config.toml
text_encoder_norm_position = "pre"
eps = 1e-10
l1_shrink = 0.03
Rows from block 4 of the text encoder, named by matrix and row number. Rows with one number belong to one attention dimension. Each number is 128 + 24 x the weight over its row's rms, rounded and kept within 0 to 255. All counts start at 0. Numbers have three digits each. After the name is the row's rms in percent of the matrix's.
# v: attention value (text_encoder.blocks.4.attn.v.weight, 256x256), inputs 0-127
# proj: attention output (text_encoder.blocks.4.attn.proj.weight, 256x256, transposed), outputs 0-127
v.159 087:132141126133128125067134098065128128121049116129130129086128125127166175128129123047129130127126129129131128152120100121128086139143185125139070209137136127117143178126126128128131129132132126127125129132079126126128130089125058127111143116128130135132116128097134130124128129094079200127115169128127122106129131119130129129133128177129127110148128128125116178136129129128131189128131
proj.159 113:129125130110130103126134122144181125122091128150124127129128126092128131129134143163126144123128126174129082152240163129130133126126128107146131125127125119140149123123127131127129142130129109130154117128128127154128130165123129155100061131132158134124133086124110129121093161154141128098090184129125144128136128124122127129129187129098151130129137134126128130142128129126129137134106
v.160 112:129128129126084129128176119078165126195119151075129109090129125127156128125127128129131129128125129086129114162128122037098177084111136130125127128127196127131038131128127129082164128129101102127129158095124127127129132116125030132128130128128152080131130128099084164115128127132128113128122120055132175124128124128180127105125140128129130127126119140120126204194129131128131126128102
proj.160 108:127124127102127104128113102157122128126104129128126128128128064132127130126129104129170092127128128125131145134255174126175186122120101128123155126184128122131134123129156133127126093169128130151177119128128125141147094134084144127131128137127116128146129129127127083163128133144128171126128149126129128125128127125129131130119171074115152099127131129129129143155137144122131128154137
v.161 095:133137099125138127095132181111127131133089107133165130129131136128143128132129125092100112128134081126103131122143136128127244121129133130125126126091129138120128136145105176130132116123129132140125125128158057127126130130132086128147112099148171187083129128130131128117127117125169127133127128127126134096124124033128135117125133126126159124131127126128094127146062130131094147129128
proj.161 086:126150122085153127125142131122127091126190152132128130126128130149125129080097026130127147115128129127128133084255111129126226160130066128135125130129128148129133135191137129130128129127127131163123138126104129124128128165129134112127158149096141144128130094135133131169165130125129128124101134133129124079160129128112129129129143128178128130126162131131172140128130128125160149125128
v.162 089:125133129130048122129134132132131127128138129199127128133123130126125128103129140025122141125103115125137128080132139123126143119126135130201129173126130125134101129099130133128194158124132093109129127129125126131127127129125090130127126113130120126168102129165126129113132129173127133123124129059132130149122128211084126140129199126126141105126130153127126088126137132126138078128154
proj.162 096:131127129127127123128116095079129126119123132128133165126127126130137131093142153103131187133128152124089121140126137132108127130129126129112136127064123114136135126128095128136128069099125097126089127129130130129158130165119118070127127124127125099045169133128124108231135136136133162128136139129104081124126127087129123135127053138126126134169155134129130126139097124121125162120118
v.163 091:124124127129129131131129092126125128130127100126198166139114127181133170128152132128127124049077130128126133127126205152131128147169124127124148128130127129128128127127148118081127130128126177095164129146128171127128108175139123125128130093128118197125106116147128134126127126129127136166134159132128103126164130126056130127118129128119124127131124129118030101108132136189105087131095
proj.163 095:127130127153097129128127089131150168127153152100128131126129107077097173130124128128129190168166130208086096164186029126129009130139130128091126114142133133098124134088129127129127158184128129132128130104127115189109126126129127120129127128133154164113150128129131128129127125127181128128111123126116126133155108089192097125174127126128129147129152193178108127133128123128141097128125
v.164 106:122128125076133106133127125059122130114135103126153128123131131129128127158095100157143126129052129189138133166125118133128129128129075127161129115058126090126127126128127124163128088125117119129117128128170100085232127164127126127120114130187105131127143160075081062134127128128127132134128129129111125079212127166124127128129092129128138130128127104126129128080135160129126128091126
proj.164 097:124166141131127131086121127127127133133157134129083131126127128166126127086124165115126124132129131127105129120182203136071135130143131127131148127157130140084156096095129140149127177126141138128073137127081136088125075128132126124131128155158133176130129126128097112123125128153128088083134195114124140171132130193124154127126123105126155150129139145111129127075128124128117131146103
v.165 090:127101128155120104129129124147128122109100128127131164118105144129130154222179204125134130127113127131126127125153130206130123130052106129128129128131138124128130128127144128091131086130128118135129131133040156127130101085124129127125128129149097130129126127110135146140126119142129131144129175161171125149132118137143128142127127128129185129128128143053127075145123140149158097127129
proj.165 116:085123130125129166109172127143130127128133090130106117130128129109099126131129115131147179164128164143127130106111123113130082174198130169113152129155127128127124085126118133128129093129129128089151128128129127184127126124200126109130129064144129133081130125129162129086152121172129130125126148130128194085128114177139127124128125128110127127078129145118127125126152125085090127127155
v.166 111:127122128127178128128171124128123127129119118130125135127101204126162093126126129128127112074087109050132130052113145103127247128102138128078153110067133154116127133126117130129129129175127131130119190081128123126128131184136119110066109128130094141116073129129129115170127124090148128126112134131129130117080112131119130130127128128127132127116131123126128129128092091130126128131154
proj.166 104:121131128126176115127172088109127126129150135175129128133130128131127131126117126128098178132067122144114129110132128128095077184128142142146127118128124127130126130159127128125128127150171129129143124133150070128129133125125120142126128124083129153161129086128127086143127140127130126128125157125129144130130126131127096127125070105131147105109143127179178127129129128127130142129162
v.167 090:125124129170130129132094132089155123192148090130145148159124127125127129126155126132116115107134129133129173193140105130126156132124124085115130133128166149146167129175126176123132130118128132113127131131116123129133130129122100119126128130127174133130127134130146125148127080129121123130117135135096129147126116090130141125094128132133129119112178127128086155190130076179124137129125
proj.167 119:131127147126147128178131126127074125127116126130124108047130138127153152127161123129119159126127083169129071092126118123127121133127127129159127127155084125151129126128105135127153136103128131128128127086129129128129131128113130112096065124127127129126182105135153121136129128127208183185129203126158121127128128127128102142189127109129095127128132147133128132132129129128135097127126
v.168 115:126160128127127140129128129124127126123059124129129130093131125131126129136112121155188127127128128042131140132193121129163157133129127133124129128169219125066129129147129129118129127135128129142131121127163128129124162200154130129112167128141129132127155128132129071128129190140125162086128129118129128128128188118129108099138129131128128124133109128132131116129129113081128126125130
proj.168 107:116126122139193108129129126172127128106123126131133127127153129123128130132127102142134153129144129128127132140120105108125145132100154125186127133129170121214133125135128115126160169115119131144126167057128125130127129171125129130072121076133124138151179109130130137159184158158127112129130126127111131129182127076129128130137130098130089126094132188134131129129175125127154128156179
v.169 099:123092184110131138133133059129162127086129137129128125138129144063130130127126195128076082128127128132140129132103058092133129128123123127115128116128193171128127127123125112127108113152092125126125092138162066130131130167172161126065122131130130128106126130129203129160134127130128127106129143141127131170129125131142137075053096126117127131135187127128128125077164135124193188129148
proj.169 097:115107127145127112151129090127128160135126130125107130123128128129127126128126123131128130128128132130134142123132118127096133121131123061127131169128041170125078181127057126132180138121116124127127129125129065094127123130134126124225127112128105127130129128129132131105122128128105128140095142116130142128128142133129130125115128113126130096127122121135125196127130128175113079194128
v.170 111:129125130162128127108133128129128128057144123130130147132098128103131131140096174127124143160128082138132107124129129185127140121124121128150085091118128129180130126129128127128128150132129128073135130096131129130162120168152121129129124126124133114127128132185123127064113115094139127097123131191127125101142128125133126088136129124173067128129132132137127128082129135129167133152148
proj.170 100:131114109151149113153137130129181157206139128130133120122122120131129130153132081128129128125126130157134127201106126130166123128124165150109159127127120123133124150134123128159135125165112128097128132132137076128130132078119130130128199131129092130125129126123124128168133129126129127126155105118130103125036128148182165132128116128128144130128083162129126129132130131102117143129129
v.171 097:127076161128125140117126153131161126109123135152128129115147123127125127109128146137137155129078095122057123177096127154072122127124121100150091138122128127135131130050107101113115133070096111130136075129130131092131127132184129127128118125040128126091175128128149105140134130133171127133153071127098135126131129123131128167127127133129136129128130129130179128133128104124122103129132
proj.171 086:149132130129129128125045178130130128132110125152128126128130129130132066166129201098128097167128126134129135141140134125127111016124128126130129127128089131063128125166129143127123143156130126136133130148127125129128128203129127127125078132156133130127086128124117131049125127130127129130125130131127140167125160126128128124129131149108134129127126126096120126128092129129119127110108
v.172 105:128131128132093128126125126128075129130109126093130133130127129129127128129084130128130144129154130122126115129122151171130046125105130137051135131111075092129085120127129095167128097128099154129128165096092126127123128186130127175129172131129174100129151126126150161110149127138125130126130097127130126129128082103129085181128114127122129131185116125081124127124140128130063127130127
proj.172 092:130100101128177128128128126130127178130166128122127132124126155129088126098130135141125174126127106132124129130121083129099126126129127092131128077053170128131126129127130123127118135132128127128127102113094128125129154128116130159121136138130130150124172089164130130167124127129124130128126159074107160111134143127126131157084083127146128156130129147122128094128127140128129109130128
v.173 101:127188153128143185132120124094127130128169127125159129128126126128129127127179135092126142083147124129089129126129195126126120130126127128130128129155124129147062126139144113077141160169091132130113128127131150128127199128132098127128135130117135085129124125077131129111105138133131131153125157134124103133130127094144116127129127058127124130129176126126131140126132115132123129092127
proj.173 103:139075092130117111119125126130158091131170130128120088128128113093129154130094158208124116134148130128134177122161104099195118124131131129159136150111237094116122181120186127140127141126130130132138129128126105126140128168129129122147131167132143128133128124078134200121122122128168076135123148130123142132176128129124120126128089125127129129127124163118130053125090129144133153127126
v.174 100:165093126126124123125109067129111130125101126127127091122114129127169130128165128129123125128127181127128142120134140095115082134092130129120167103127139143127129204127131131128130132144129132130128128207126126128129128104127127129127214082146127186128116129128113168137127127100125127128128237111129063180129158128127158129128127208129128119129134143160090128101151126128133154129127
proj.174 100:149130126127127128174100129177151152127146127130127128124133129127101107127070126131131155169128091157126132126107079131128135135185130154123130129128131128130128088124123131126128125130129131131089107128127129124129127172120113128131066127131109127127126128233120160162064128113131101127120114115128119130149126128128075178089101130127107129128131145163146191132128139128127128129126
v.175 106:164133187128113120127131129104139095057222129166104127115159073180135110129129133143059114158129131157135063197114049127128131122127133127126128126109088131161128129079122098128117167131132130116128094100123191130126061134128124127129125133127124123160113130128115129118095131124126069151106135117165127129181128128187126130129129084126106126128084130127127091111135130125175127161129
proj.175 096:105124104169133127136175129143128125091102107067188127127130172125128128125151099088136135131128127129126127130129126133125129130050124132124134128128195124125183130127092110125087123129099128147100128129129129128196133113164157199137129127130100140122141132079124180208128131129131121127127100128129119129128128125116128129129118133156127113140136136130131129135127112128173128128127
v.176 102:123132129133128128134126128126131145108194123130127105149128129127130061111127128128129148129127131105126130128255120160176131128130125163117127130102164130127126129174128127128127130127127135130069168127128126128160123127162105147129154179150128129127059126209129129116130094129109160103111141127129126131130122131078145163068128124128128130128062164127202130126128127129124068129129
proj.176 109:112128124124171131129100127128147132132155114153174131142128127136088129121106132132123173128130125130125078124128002170124197135093127128135125100085135129175124183122131128127138157132098128126130087127126130127127126129129132130124129128107134110132095094149132126154121128137104114065125219132125177128128125150126100112128126119131128125129120124129130077165125179127095148117129
v.177 092:117125143130128136138122129124127129128110127127127131123131127195064125196124123133134116134128132131122130127150143127164117133093083127125126130156103131167127128127146130129128128124120126201126128156130126128139119128192084126129130129130083132106127093133131027137135124132126130126130089146108129129133076123165063127196127132129127130129125146132170144125123133130076130130126
proj.177 104:161077128129129132129120128128124128131153129126123106127128128130084152137127130128126127051113128075125132126147128139150133136140133127101130127122138143101149127126183089107130135143131122158216184128151127128078064129153089117091129130128133143112120127113131171126120107137047169118127217056124134136091128110093132127129156124129162126169107121127128122125127128173112135127124
v.178 104:126104179126130128130143120128133107141128128147125101087121129127125108185105129139151154109124153118136125097131115106128131131173127127124128155126184108127125129188119132093151128093156132164127125145125129106131105127113127128127133125119179158124133127131126124110130165126127126139132146122132088127128130129161163099143152183118128182126131118134128126135143120158130122127157
proj.178 103:123128120125118106129216133124127128132127128127130139180131142129151125126138145133207140165129130092132133132140170101092189132128126164126133103128129123121129180131127150126127123133121129114129125090129127130148126136133183191082127086136135132133128150132090122121158134128087123130115048147132113171128127128103127130128129133113130102130148111074120128128158125134130131124123
v.179 106:128099129127129103123161128177128132129147128190129138130127130131129129129073129153119119170149085128118128128165133128182197122168073127126127139130140128126125127126133127131137127129130168127129129103137127128128056133130190129093064128128128124129127126128128124129138127126128073121127146126127133084125127105134127108147129124127138128111127128140130124128129166077147128093129
proj.179 106:132129116126129127125128151154093170139076130129129126176129129109128129116129088116128132128128130128159144127119083129149135127130129110128131140127127131152106121148126111128154123128129128126127090182128128128106143129128131127140178126130127108124124109131128110201116129106108100126163006127137118127127129128129163128079127132127128128093126126131129126133170130127126130127128
v.180 105:132132141124126084135140120100079129182129128107130070133128151127127067129128131130123123131122130129133129128140120066111179115150133129125127128128151126144128188125138066129096126134155131128129128133128128129126128138118134130129126127157100131128130114128100108007130134088187129132143109129130185127131126126135138125130129124126129142127129129123126127130131108129137126079127
proj.180 098:139126129126128125127131105106149165119119152139128124130128128127128131132129125136128167128127127113129126131139124132138118118126125091118134154159135118132137068130191129058131122129122130128126060128131121127129132123140133131130128125131123124122165130120101123191135109131141126126132144127084118062166129126131127131131126130128126141150135102156161130132130127126152125129103
v.181 119:129109173126128099130083128122129116124141060131110141143114123167122103118123132121090136132129108088128128129128136153128107163129125041130129128129150119129158194178190134124129131128129129139184093128129131161123091125121130125049147144110096132125127128128128121233121094129103105084150162124129126129131170126125130128127090136130128128101135108127131129120127111171193179169128
proj.181 109:125143130127115136129135127129197128130122121112155128062130126132126128171128137105128145118128154156130132108125059126154055127134128127124127124131127128111126105126088149129032137129128128121132151128127129151132127171148113149130142129128130139114130159164090170124129174128130130127127084128127100126127116081159123123138131126085127129150094130128129126165128132130191128120122
v.182 087:111135202129130125116158145141130155130131128127131154080201094129127131148184131120114127111115144126134092125132131123131142117129139167072102139132131126143106129151129132098138124131070129106164127142124183128062130112131128120129191110098122128129129130127130131150129126119126129118124130121125131128035130127144109130131139120196126128078125081157130126129130134130147173088128
proj.182 112:114128129127119125100130128162125127103132143119146096127107165127128131115128129153164148155125153146077127130112104130098183185196128136160134171088128122100133125132119125125162088129126128088078127128129128126188134128081175127127147123119126127083130131127128126197108131139139079127129125139151203129191128144128082131161122077129128129127135115143128057131130158123130104130171
v.183 097:129174128126127119125046142095148070037128213202130126130128130144131127189129128131131114104146133128133128131122142128126177169127143121126127130125097122129142129129130093221140130129135138130128126128096127093122127128128129130130128141106116125128129166065121125110131155125149128133128117127130127130126114128132132131175128131168125128128129130109128129138136131125094126129091
proj.183 098:151130076127127132128163132096128124182114121128118130169128126092154129036124151134131097108131129130128082134104181129127166126129127128126128130126134127129128131129128127105127131132130148142128153128125129131142129159128128128125110101131121209128176130128124165109129129169126127076127161126129181146131128156130084100135172124130130141129131152130127145131163129075180129175129
v.184 102:126130128128128123130101081129129076069129130093129131172143128126128128128129126130128149126153119127132127130128169127127134125127134128128128128174130128126128131211134112126062127129171173085128157126138089130128128087137158133077123129093124121175128130165112203138110129134100101127128145150177129133126129126129127141128130107109130126090030127129146128161132128136127130142124
proj.184 074:127123128124120125130128132124096125123140129127133129128130127098128126123130126122138157126128161131127125133126128133058111133125115093196130069076108118131115129133125128062128140168125117156129128129129131175130130127124132182127128116134129134120129131127128122114133134128125122130205088128134099143140126127132091128087126133130129128070135201135138134131128129109123073126131
v.185 101:142141181162129094125100171161129178130188120133129124132128128129129130202153111130127123126160128105095135132127117134124131123124198129120128106127078124130130133140128126079095130143128128124125130129138129127127131129121145074127125126127125122132130127152126128122106087127128127126129122129129137124075128137108127185128130125117134108164128131174128126157132170127155088126131
proj.185 099:093129070092130126186133106143102094126044127110195068125129129129131128125132128102131105125143106128128127129059114130128109086159126113115156149124104121135136125146123129196181135128094129130133059108128089129133132127125129096177127128116124115120132130126123127128131187125139150127188115128161131126127128124137121129127160131130141131161134137130121133132171121128134128131090
v.186 085:125120131124130135105126138126128122126119131123128124128079127140131126126128148188135167206128152134128114116103050133126122128124122127127128064126127124165130125135164029128096131126127126114127133123129166126143129133125194122126091122113130186129121130125149121143124065133127132132128143145129131075128129128129129129179137173074128172129130134115198129098174130159129114127131
proj.186 109:144125157117121181128132130128091122126090129140114125129164121128130144131128133140132000160127129133131088129136176129145124112127100143100091126127125125088129125128108097132128124098138138123185098111128137131131126121119123127131127171128127110126120129128081102117097128124129127128127092126130122130127131129129065124127130128127120171133128125130111130127130117128135132169127
v.187 099:124158128127128156143102152143130128064120059128146132126135127088144126127127127126126147172133126131083105101140172128127112130161126142136071132128121187071126128125127120128128130125120151049127128127128125127125127103133126127130134133160159134128149125126129103099123125134128152130119117132124131132134122128126143111128127115131128174128125123044132201127132127067132086128124
proj.187 104:080129126127126128111051129153128140130233127125125096127127128147156165166128125127126154127128100128104130143085101075136151128147112128143134128087152102127126133130130127158128086178100130131129169127126129128128125129127129127099126127168129184130127096119132097158125154128097131129127133130086126131126181120126153134179129126135127127083107032128106052129128130128059132124128
v.188 097:143119128127127127163142128111189083127131126171128127129130128124124127125134129158134161131127109071138128128132166126140125125130062128134110127133151198095128129118125131135126127100127132128085124126128128177134186168125176128128130127130173132128132128126125126118061127128157127074128130115132128175130128128127146137125129132126131116132138131126154128127089125126128129130143
proj.188 096:126088153128127138100118129119130129125114128128088129180089127115153128130128093129131168076127128122127134092245131127127152121103158127125142130127124145129193128162129128126125127109127130131124125126087124127154126127126128129125129130128128094126128171128139103127129103127114087130129151127131140092130114192101147129128127119128128127128144114089128128127137125171131126128125
v.189 106:128129189094120146124178130153127119128136130198129124130126129131154035128130129131138122127129128128115126166136128129111133183102078127126129130125129126127128109076130126076129079127130091125127134129126177188169128131144128133164161124126123117196127130126148127124127130164127128090151130059093094161140127135130137129128163162107129126128082129130131128131183128099132128110130
proj.189 110:117119130135130127091129112160130128127131138047130070129128098090130129127129130137084112130128180127129127128107135063128148128118110137128141127103127125131177070127124128127104099101100132163129148116128129094112143127130131129133128165127128068123130133126133087165131111128131126125055147148127198127127129126129125128128108109171127139128131130175110129130106101128124138125126
v.190 107:123131128128181128122208118129127201129123128144127123125118151132129126130130113072123133127133129129125128125135143103129152127130135101116126131130190128127063128126130128070130128128128131128127129119188133126127128126174127127165109130128128131129126126108166135179144069128134129121127108128127132128129080068129128177130128118125127128129138116128115128122174109163129126128109
proj.190 110:128187116139126149128126129123150085128162130123153131128128128127080126110127122130138116127128129093127189127079137126129131143133147128131136129116131090154155129128149122143156128084121128166127134127127128127129164074167128157101129129131127124113121127133193128138127149163158110129066165127084130130130128097128129127129078148128129127128201089125115132120103128101129128166156
v.191 104:193133085169129124098050168154158132099118138161141135122146128129126129130127128126085128126129168155132127130127126124127128127129139127129131127148132126128127154126094089127148124167107090128150107126123139153171158128121091155164121128131123179130136130135128126133189128192059171123119101120127074124126129126127130130130128115161137126075094139161128125169106154126163127099139
proj.191 100:162137141125158125108126130107128126109116133111124125128128125127127130097111128133150152128127158128128125097166043130125136129094126129125134128099126129069130125131095129122102127129126129127069079121129215127129132140123129131113128141114106130124127129141112136143129130125165132128153141135178117127128088113112128128130168134129125126127136133107194131131129128130112125080131
v.192 108:132126125165079128161207128129130181128137127130137122087129125128149128123124161128130075165128129116135097180132159128181125126127135177164111193130131117135145137133112129116131122144160117124189129133070128133128129129124127129198122127089126069125205080129123128129159107128138125159131148123130131169126118128133125129128130128130106128128130130125130147130110130126167101127130
proj.192 097:126155128087128160191105129127148128126116128127118109158130127126130142169161055198191186089129128127085128131171091128127130129131121098127084110135172073185131170114127127143105125181127126127128130136128129135128161129125129131128127128087123134126128131129127127086126129129130127117097017147130128150129127174130126129129130183128128126191131130146131127161155125165135129123128
v.193 088:134113123125119126123135128127130159125126037127129131163049131129121130170127141113128206130130127126136129129168131129129070127126127074127087129087154123130127138127129131130127128146126127123129159103129128157114142134126077085129129134132130159128127121138128128038087125084129129108128152179127133128116129121136129096131129156130125126130132129125134110128134140130135121194128
proj.193 097:128158127126217123172127131161129127120072167125127130129126158124128128125129140179172123125128129111088126129140227129112129127090126132148196138089178065134129123130132123157126121102075133128126171070075128118127127130128128127122127112084126127129126128135127126123128060127124129130103156102129127040130140126106131187092177132101128124129135077128129108130129128126138108134134
v.194 098:122118130125103167135126132124127195058124130138129129127127128128074109177108131177131135079128069131127160097130140152127174137129127127142132088127128125121144126128127125127130129129080128126101162125063131126130155086129105140116144126177128127127130129131091122194127103130128124130085109128187143127127160133131130172128127129132127156114159128139129052072127104153162184126190
proj.194 098:123100173129131150129092131125129125188119129153162129125128124192129130182165129112119067126089130082174115128021145130133127137132128126127127127132130132127126111128116128130133129125128142119129135126104128125129157136128139119130127128146132122107087137129129159126130108128068126129129093141127093128079136211128127126079078146164119129168126126132130165124128125080124186131123
v.195 105:130100131123121130134120164127100178111096131127130127128124130127105128129112132237129133122132139055118177133115000088155083174127125135040083128131131115124176125145132116124128112127129137121083092129125128127140143185120126126111136124068151099126128132126135124144152163125159126146073118146133132171074127128129060127131134127139107123127131130133153129131133124124130125128091
proj.195 105:125122095128178131133130131125128125173048119129180178083138121127129124127124131129134122118129129159116138129110147133176123117088120111147127121130126127127142119167159126105115128129126126124144142129130076129130128129126130137130128082125131134126156130129125096163131130113126125141129139180179077141129129116129128060106130131129178125130128128132130072129127124130103130126128
v.196 113:129143147170128129128143177126131128114104159124132105100127125147130129126126128095170119129128093130096121130128149129128091095101046130128127127131153127130144127132126126128132126095126128102199128128148129157133129130127129109131061127125128126127087129125157121124130129168128127106129112128128120121153114126097076129161128130117029129084049129127127117094128127127130128128133
proj.196 103:127126124129127131072073127186128128134177135123153124128127149131133133125122127128130132110140128130173126132121126128144127118059086130125168120130132129118107124171148113128133122120128129152128125095127098128128130131167180135108126127124131132127128135158177087197126128128126133127127175128131245123138128127185140088127129154156128128131128130130127125131109076150114096095105
v.197 095:125122093151128130081135128127128145126170130151120071127125125128129127128127133158136127126062128130150123132072125133129126125125122170145129157128128127131131123139125147127071126127125124125165131129156128130148130092160125126128124141120060127123134128139118156111129199199121128235132157076132120121114130125111120128178128130186114129127104101110123126083134185123194132129129
proj.197 090:124123112127043130133164129147178128154109209161129128110125123126107123105099156199134123122055129135080129174255143128121189119124115125124129125125130125139140128092130184128126131128127141126125129126126126129130161128129129130130125181124130129129086129128128207126129097132122131133049120124132140126132127113092111129127128125128175126149119128129069104132128128154128133126135
v.198 093:128121128180067143171145061159079069163145131126129128178126187147108128127126130140217142129127121129159121132127132133182127131127144131153129129078129120180129124132127125131074130091157124128127130152131086127130129104120068129167132118165162127125129129126125123131125135131129084133130152139129160127128108104164140129128082136132154126180131131197127130118109127132128127131125
proj.198 115:070127132150214131146100127097130171112082122146128189121128129092092129135131129127097015134128128131128100128019198128130128087122127097124129093141117128158130126129128103136127129128129128128128131139129127127129131131129128131104139129124128133128130145123124129074146128121129129126103095129136033083111126084130127123129090142108119128128121131127083144129127074142202128135128
v.199 103:150101105133107127104127131171127106127133130128139125127129128131098130127128129129130123193155131218130123129130029127129113126127124125125129129128122130118163128192143123129125130121126127117127130126126128130208151128126125033092127188123104128127133128125148129079128106126124090131129131124129122127127132127127125128126117128132078127092124129052124150129133131124157112140129
proj.199 107:126124130129130109131127091086172178127185128128131179083168123128129134126144124129149161106127127126129126179119112129128133111111130127124177127115132194128127110129109163109128127128129114138127131127129101132132130129126144080090128126100128136093107092132126071172177130128105127129129143129129128126129133124128159128129129130090126158128128124126128186126128118145124130173124
v.200 114:127125140123154138145075125126127127128108126129126149129129152128130092146118127128107134130131124130122128090167142132074134132127129130064127158131128129085128128171129129125132128131129152130129130130137129125121139142130132131089129172129131130128125199130131125116125090082132176128115166136106129132055127128077117164072159127135124126158136147128109127125131126135126130162126
proj.200 109:199126130131130132129127126125153135128145105158124129128127105129127145129126137140125145133127125143124128120114120138144036129131129129139131095155026133126125125161126132130129129089129143167084076125163116175127099127119129163128132130129130129127129126125154158122092120128135103158147133140075129132130130130152128072128137128075124129127084127130152173140126130092128124129159
v.201 089:135128128128126126119098126145132175128129088095089123133099127129128135114212133121126123129127126163130128130120126126133124091127112075029185151128140128140100082124130130201129173130131128126093126145130128125190133125125134128128129129125120128132052127122129133113130093129128131131128116126128126085128126119128114129128127126183128132127131131121127105156128130129132150130131
proj.201 097:131127129125133117127132127128154127130135129129127096130127126082128125128179134124153221143129110127128123152241107128124027128125103127128106128125113114130145166082127153157180126130127157128129134129102169130095066130126129132128079106126127130127081111149126125132173130127130136128094102129135127124142129123129127130129127145128126127128141133085128129131129176124149126123143
v.202 097:129128127132127126119185189130044125128150123129127128128131140126128127125104135105136126131125129135128155128146118132132130122144125124155161128128126129134139126131124129125126122104125079163129115129128141132130129125187124127154130132156127131085190167127129084128130125130127174116129079128130072128131124107148091171124127130093132136124128126125130166127129128127180127128124
proj.202 103:070152127128127128127136147124138129135122126128129127145142127149083069126125046128130164069128109138133140118232146148127126123126135129128127125129091126130129130131128129127154129089127127129130124129151135104142129101102131130125129126177128129130142128133094163126138154126127148179131176126096176161129130128191108131127124128146127136128131128092128150128129097143126176149137
v.203 104:118133128128073128182118128077125132127163130103128129096127129131128129125175128144209126129171128130128113130108118106127138129087141157128127127128129140165128102081085122140127131127112126136083104156126128129127127130161126129157131126156129124153127088127128108138127127129125128127121161136128127120128147128158130128129083127119129127131130128135082165111147134127122128129101
proj.203 091:126207127128129190130128127133130129084051149126130127127080128128130167127093123132130097124128122130128129129140126128127119114128122127130168124188130133089099147128127124138130132127128126200131128100121128108082128070128127128134129158080131037131160130133113115122125146149159146129143130126098112125128073127129127157184129131156130128128123127115127121151090039125132133126126
v.204 108:128142091129128130129128131126127125128122155127178127126128076129126127127166130129140060128130128129099108112136168128128124131128125127129127122112128106127073127135098060129127130126137127117087077127178131172143127129159127127130102122125128122129131127129129126139127134128127099105169106125128072114214130143087130106115112129129128122126130130133127147129130129105127130127130
proj.204 102:127126128129162127128124127113130125124093073128119127190130129150132111128094130084128084040128128126106168132112153074188123123120129130090128144129127107100099131130085131131099125137127129124210128130125124130128157117125127130104126153127126134095115092152126129090129130127077132128066176129123183090125118131130128129072131123167153095167159129130129090101128127142131128127187
v.205 105:128128125131127110107126125076125129128183139127123128127130196128129128113128120125180126165137128128158119127151062126172130128177169126130129106130125046173131130127135127145123122071118128130158126135130129129127128109172061188129132128128127131168139126129143129097196128173131127133128119124131116128128124127125128131124125135130132131129139128123132131126124132131133127112161
proj.205 096:129100212131129128128105126175154128149124127128126129071098126128077128130117133124096122129127167127131064126133168127082126120112131127100129126129128133127125120135130129129095168132131143124129088077168157127100128143099127080063130130118129128130128125127128131130059124173173130068129185129069126109128159100107131201146128095128127129129127125124170098097166127164114126105120
v.206 110:087133128176129135087084112128129126127128127145125074130091137091125142152065136130084126126128131128134150127112129096178164129131154127126170128128172124098128128151127096130132126125175122166128135128128125128085125131099129128129128119174122168126131131129114129172085149120139160122160110126129176127129132127151153129130129164127128125128129131136127101159059053085135126090127
proj.206 089:135129129074128150135135122122107158123115128131128124128168130131129133127188129131128125130127128123101080095180142132128080132128131085123133128121121118155134124133125127128128115127125128128102127128150119129128137143125182128126126140127130088082132128080116169128137102116092124124134089123078106190127129127149167133128128133102126129129255131130127168127131128135132124130129
v.207 109:128129129077130142069178164101128130080184129140116127130129072129128112180128138131089131125146132127134177129169088126129130121128129128126160109128068127126128123128178129127136154129129173145138100129126127128128128128125139132126124106128126123126089129125126131090130128125146136150101128129128102128091109146118125129128131126127126129174130095128128059164122128156155114137129
proj.207 085:127115130180131132175096060121127126079102138131126122128117129129127125129110102171211125129130126145128088129145182131128110144120133170152130128128121128124128143133128179128127071121126110127130129123131133127128139103129132128132130116159119126127131131151064123150128133128130121128126084124128133220069130128105127128128126139164128142125072134135126159129147129123174134115132
v.208 102:124129146134126121130130124128114131131210167090129136121164091169130127088079055129211116126121129130135079178105069126178135122128122126122127140136128130129127129130129121140128128155181143169095129157126130129110065085134125134134124181133130129130191153121119105087130104129096132131169124127130128129129127089131128176097123125105131122153072122132122130127130158128076129087131
proj.208 091:126129122093096169127135129150126129114139177113129127125131126131127130123125124132130091072128128128114128075097132099091059128129186129126127111129155105130100101129128076103094166129127127130130102152181129126128147128126131169131127134130127125129194130205131127167143129140127129128129123126074140124130126127169129132128128130129128172072129129119131152138127066126118131117109
v.209 111:129129129124154095057132139126163128128132129176132078132128128101164127136064162130120109125128108096170176095090131137128207130124133113124128126132122110114129123130151129128133188113203127147139130165126129128128083162124129172100124118127124123111129131128127125148162129125129124156115163145129133169123143133130127168130174165128077075106131132132128125127124056126132128127130
proj.209 106:127128210129130125129132128125140126127091128103132124128127086129131103128128134200129118129128126127127147134119121156129108139130169128121132127100119098166131124174121168127129101137125108122127085127131129131128131125126129122131128098158143129112130129127127130174132130159201126128186036123130122166128130141130142120126126132128127148128159130130124130126128161125132128128121
v.210 095:097134127128128127125132132144191127130144103130133105128097163078095105131127073135129133072138096097153154129113152138184138124179182128107127128118134156126125157138130128128131125130101095124183128128124094128128103142098127076125121127132194155128081130131129132134155200120124129121077152095127216097107132173132126129131130059176109125129129135134128122128136156125098084128129
proj.210 094:104126128126121129119143132118125124124109125128132125123128103127116130124128126130144071126127128132131128158060152136127131131128123129120127115127168156128134139135126082139129126127124127114125116131128128130131129127096128160094127128124128130125126101130176124110130131129127069051189110122167037126026128129089128158128135132132174177077133122062128014172164118128136129108128
v.211 097:129089127123131149100094076127143145126126083131128120129130128096128102131126087103128142146088118129129124128102116128127117204125128160100129176164127189069178128105128125188129184128127133127188126104128132143098127127050129130128143126129165122119161131125053122129134128127132123127127118159174133136111130126128157128079128131132127127128131132132113171155129135118132130073128
proj.211 100:128129129078169128128156085125126129128101129140127127124131128088114126130124126127127091132150127128110156130179167129127151132114122129106128175128125130144135130128127181121128108125127130060061128126110160126127127170128128128132127161128128116144115117181129125122147141127130138128095154092164067127128129107128139109129129131130125104129129128137130128126129128133148129169113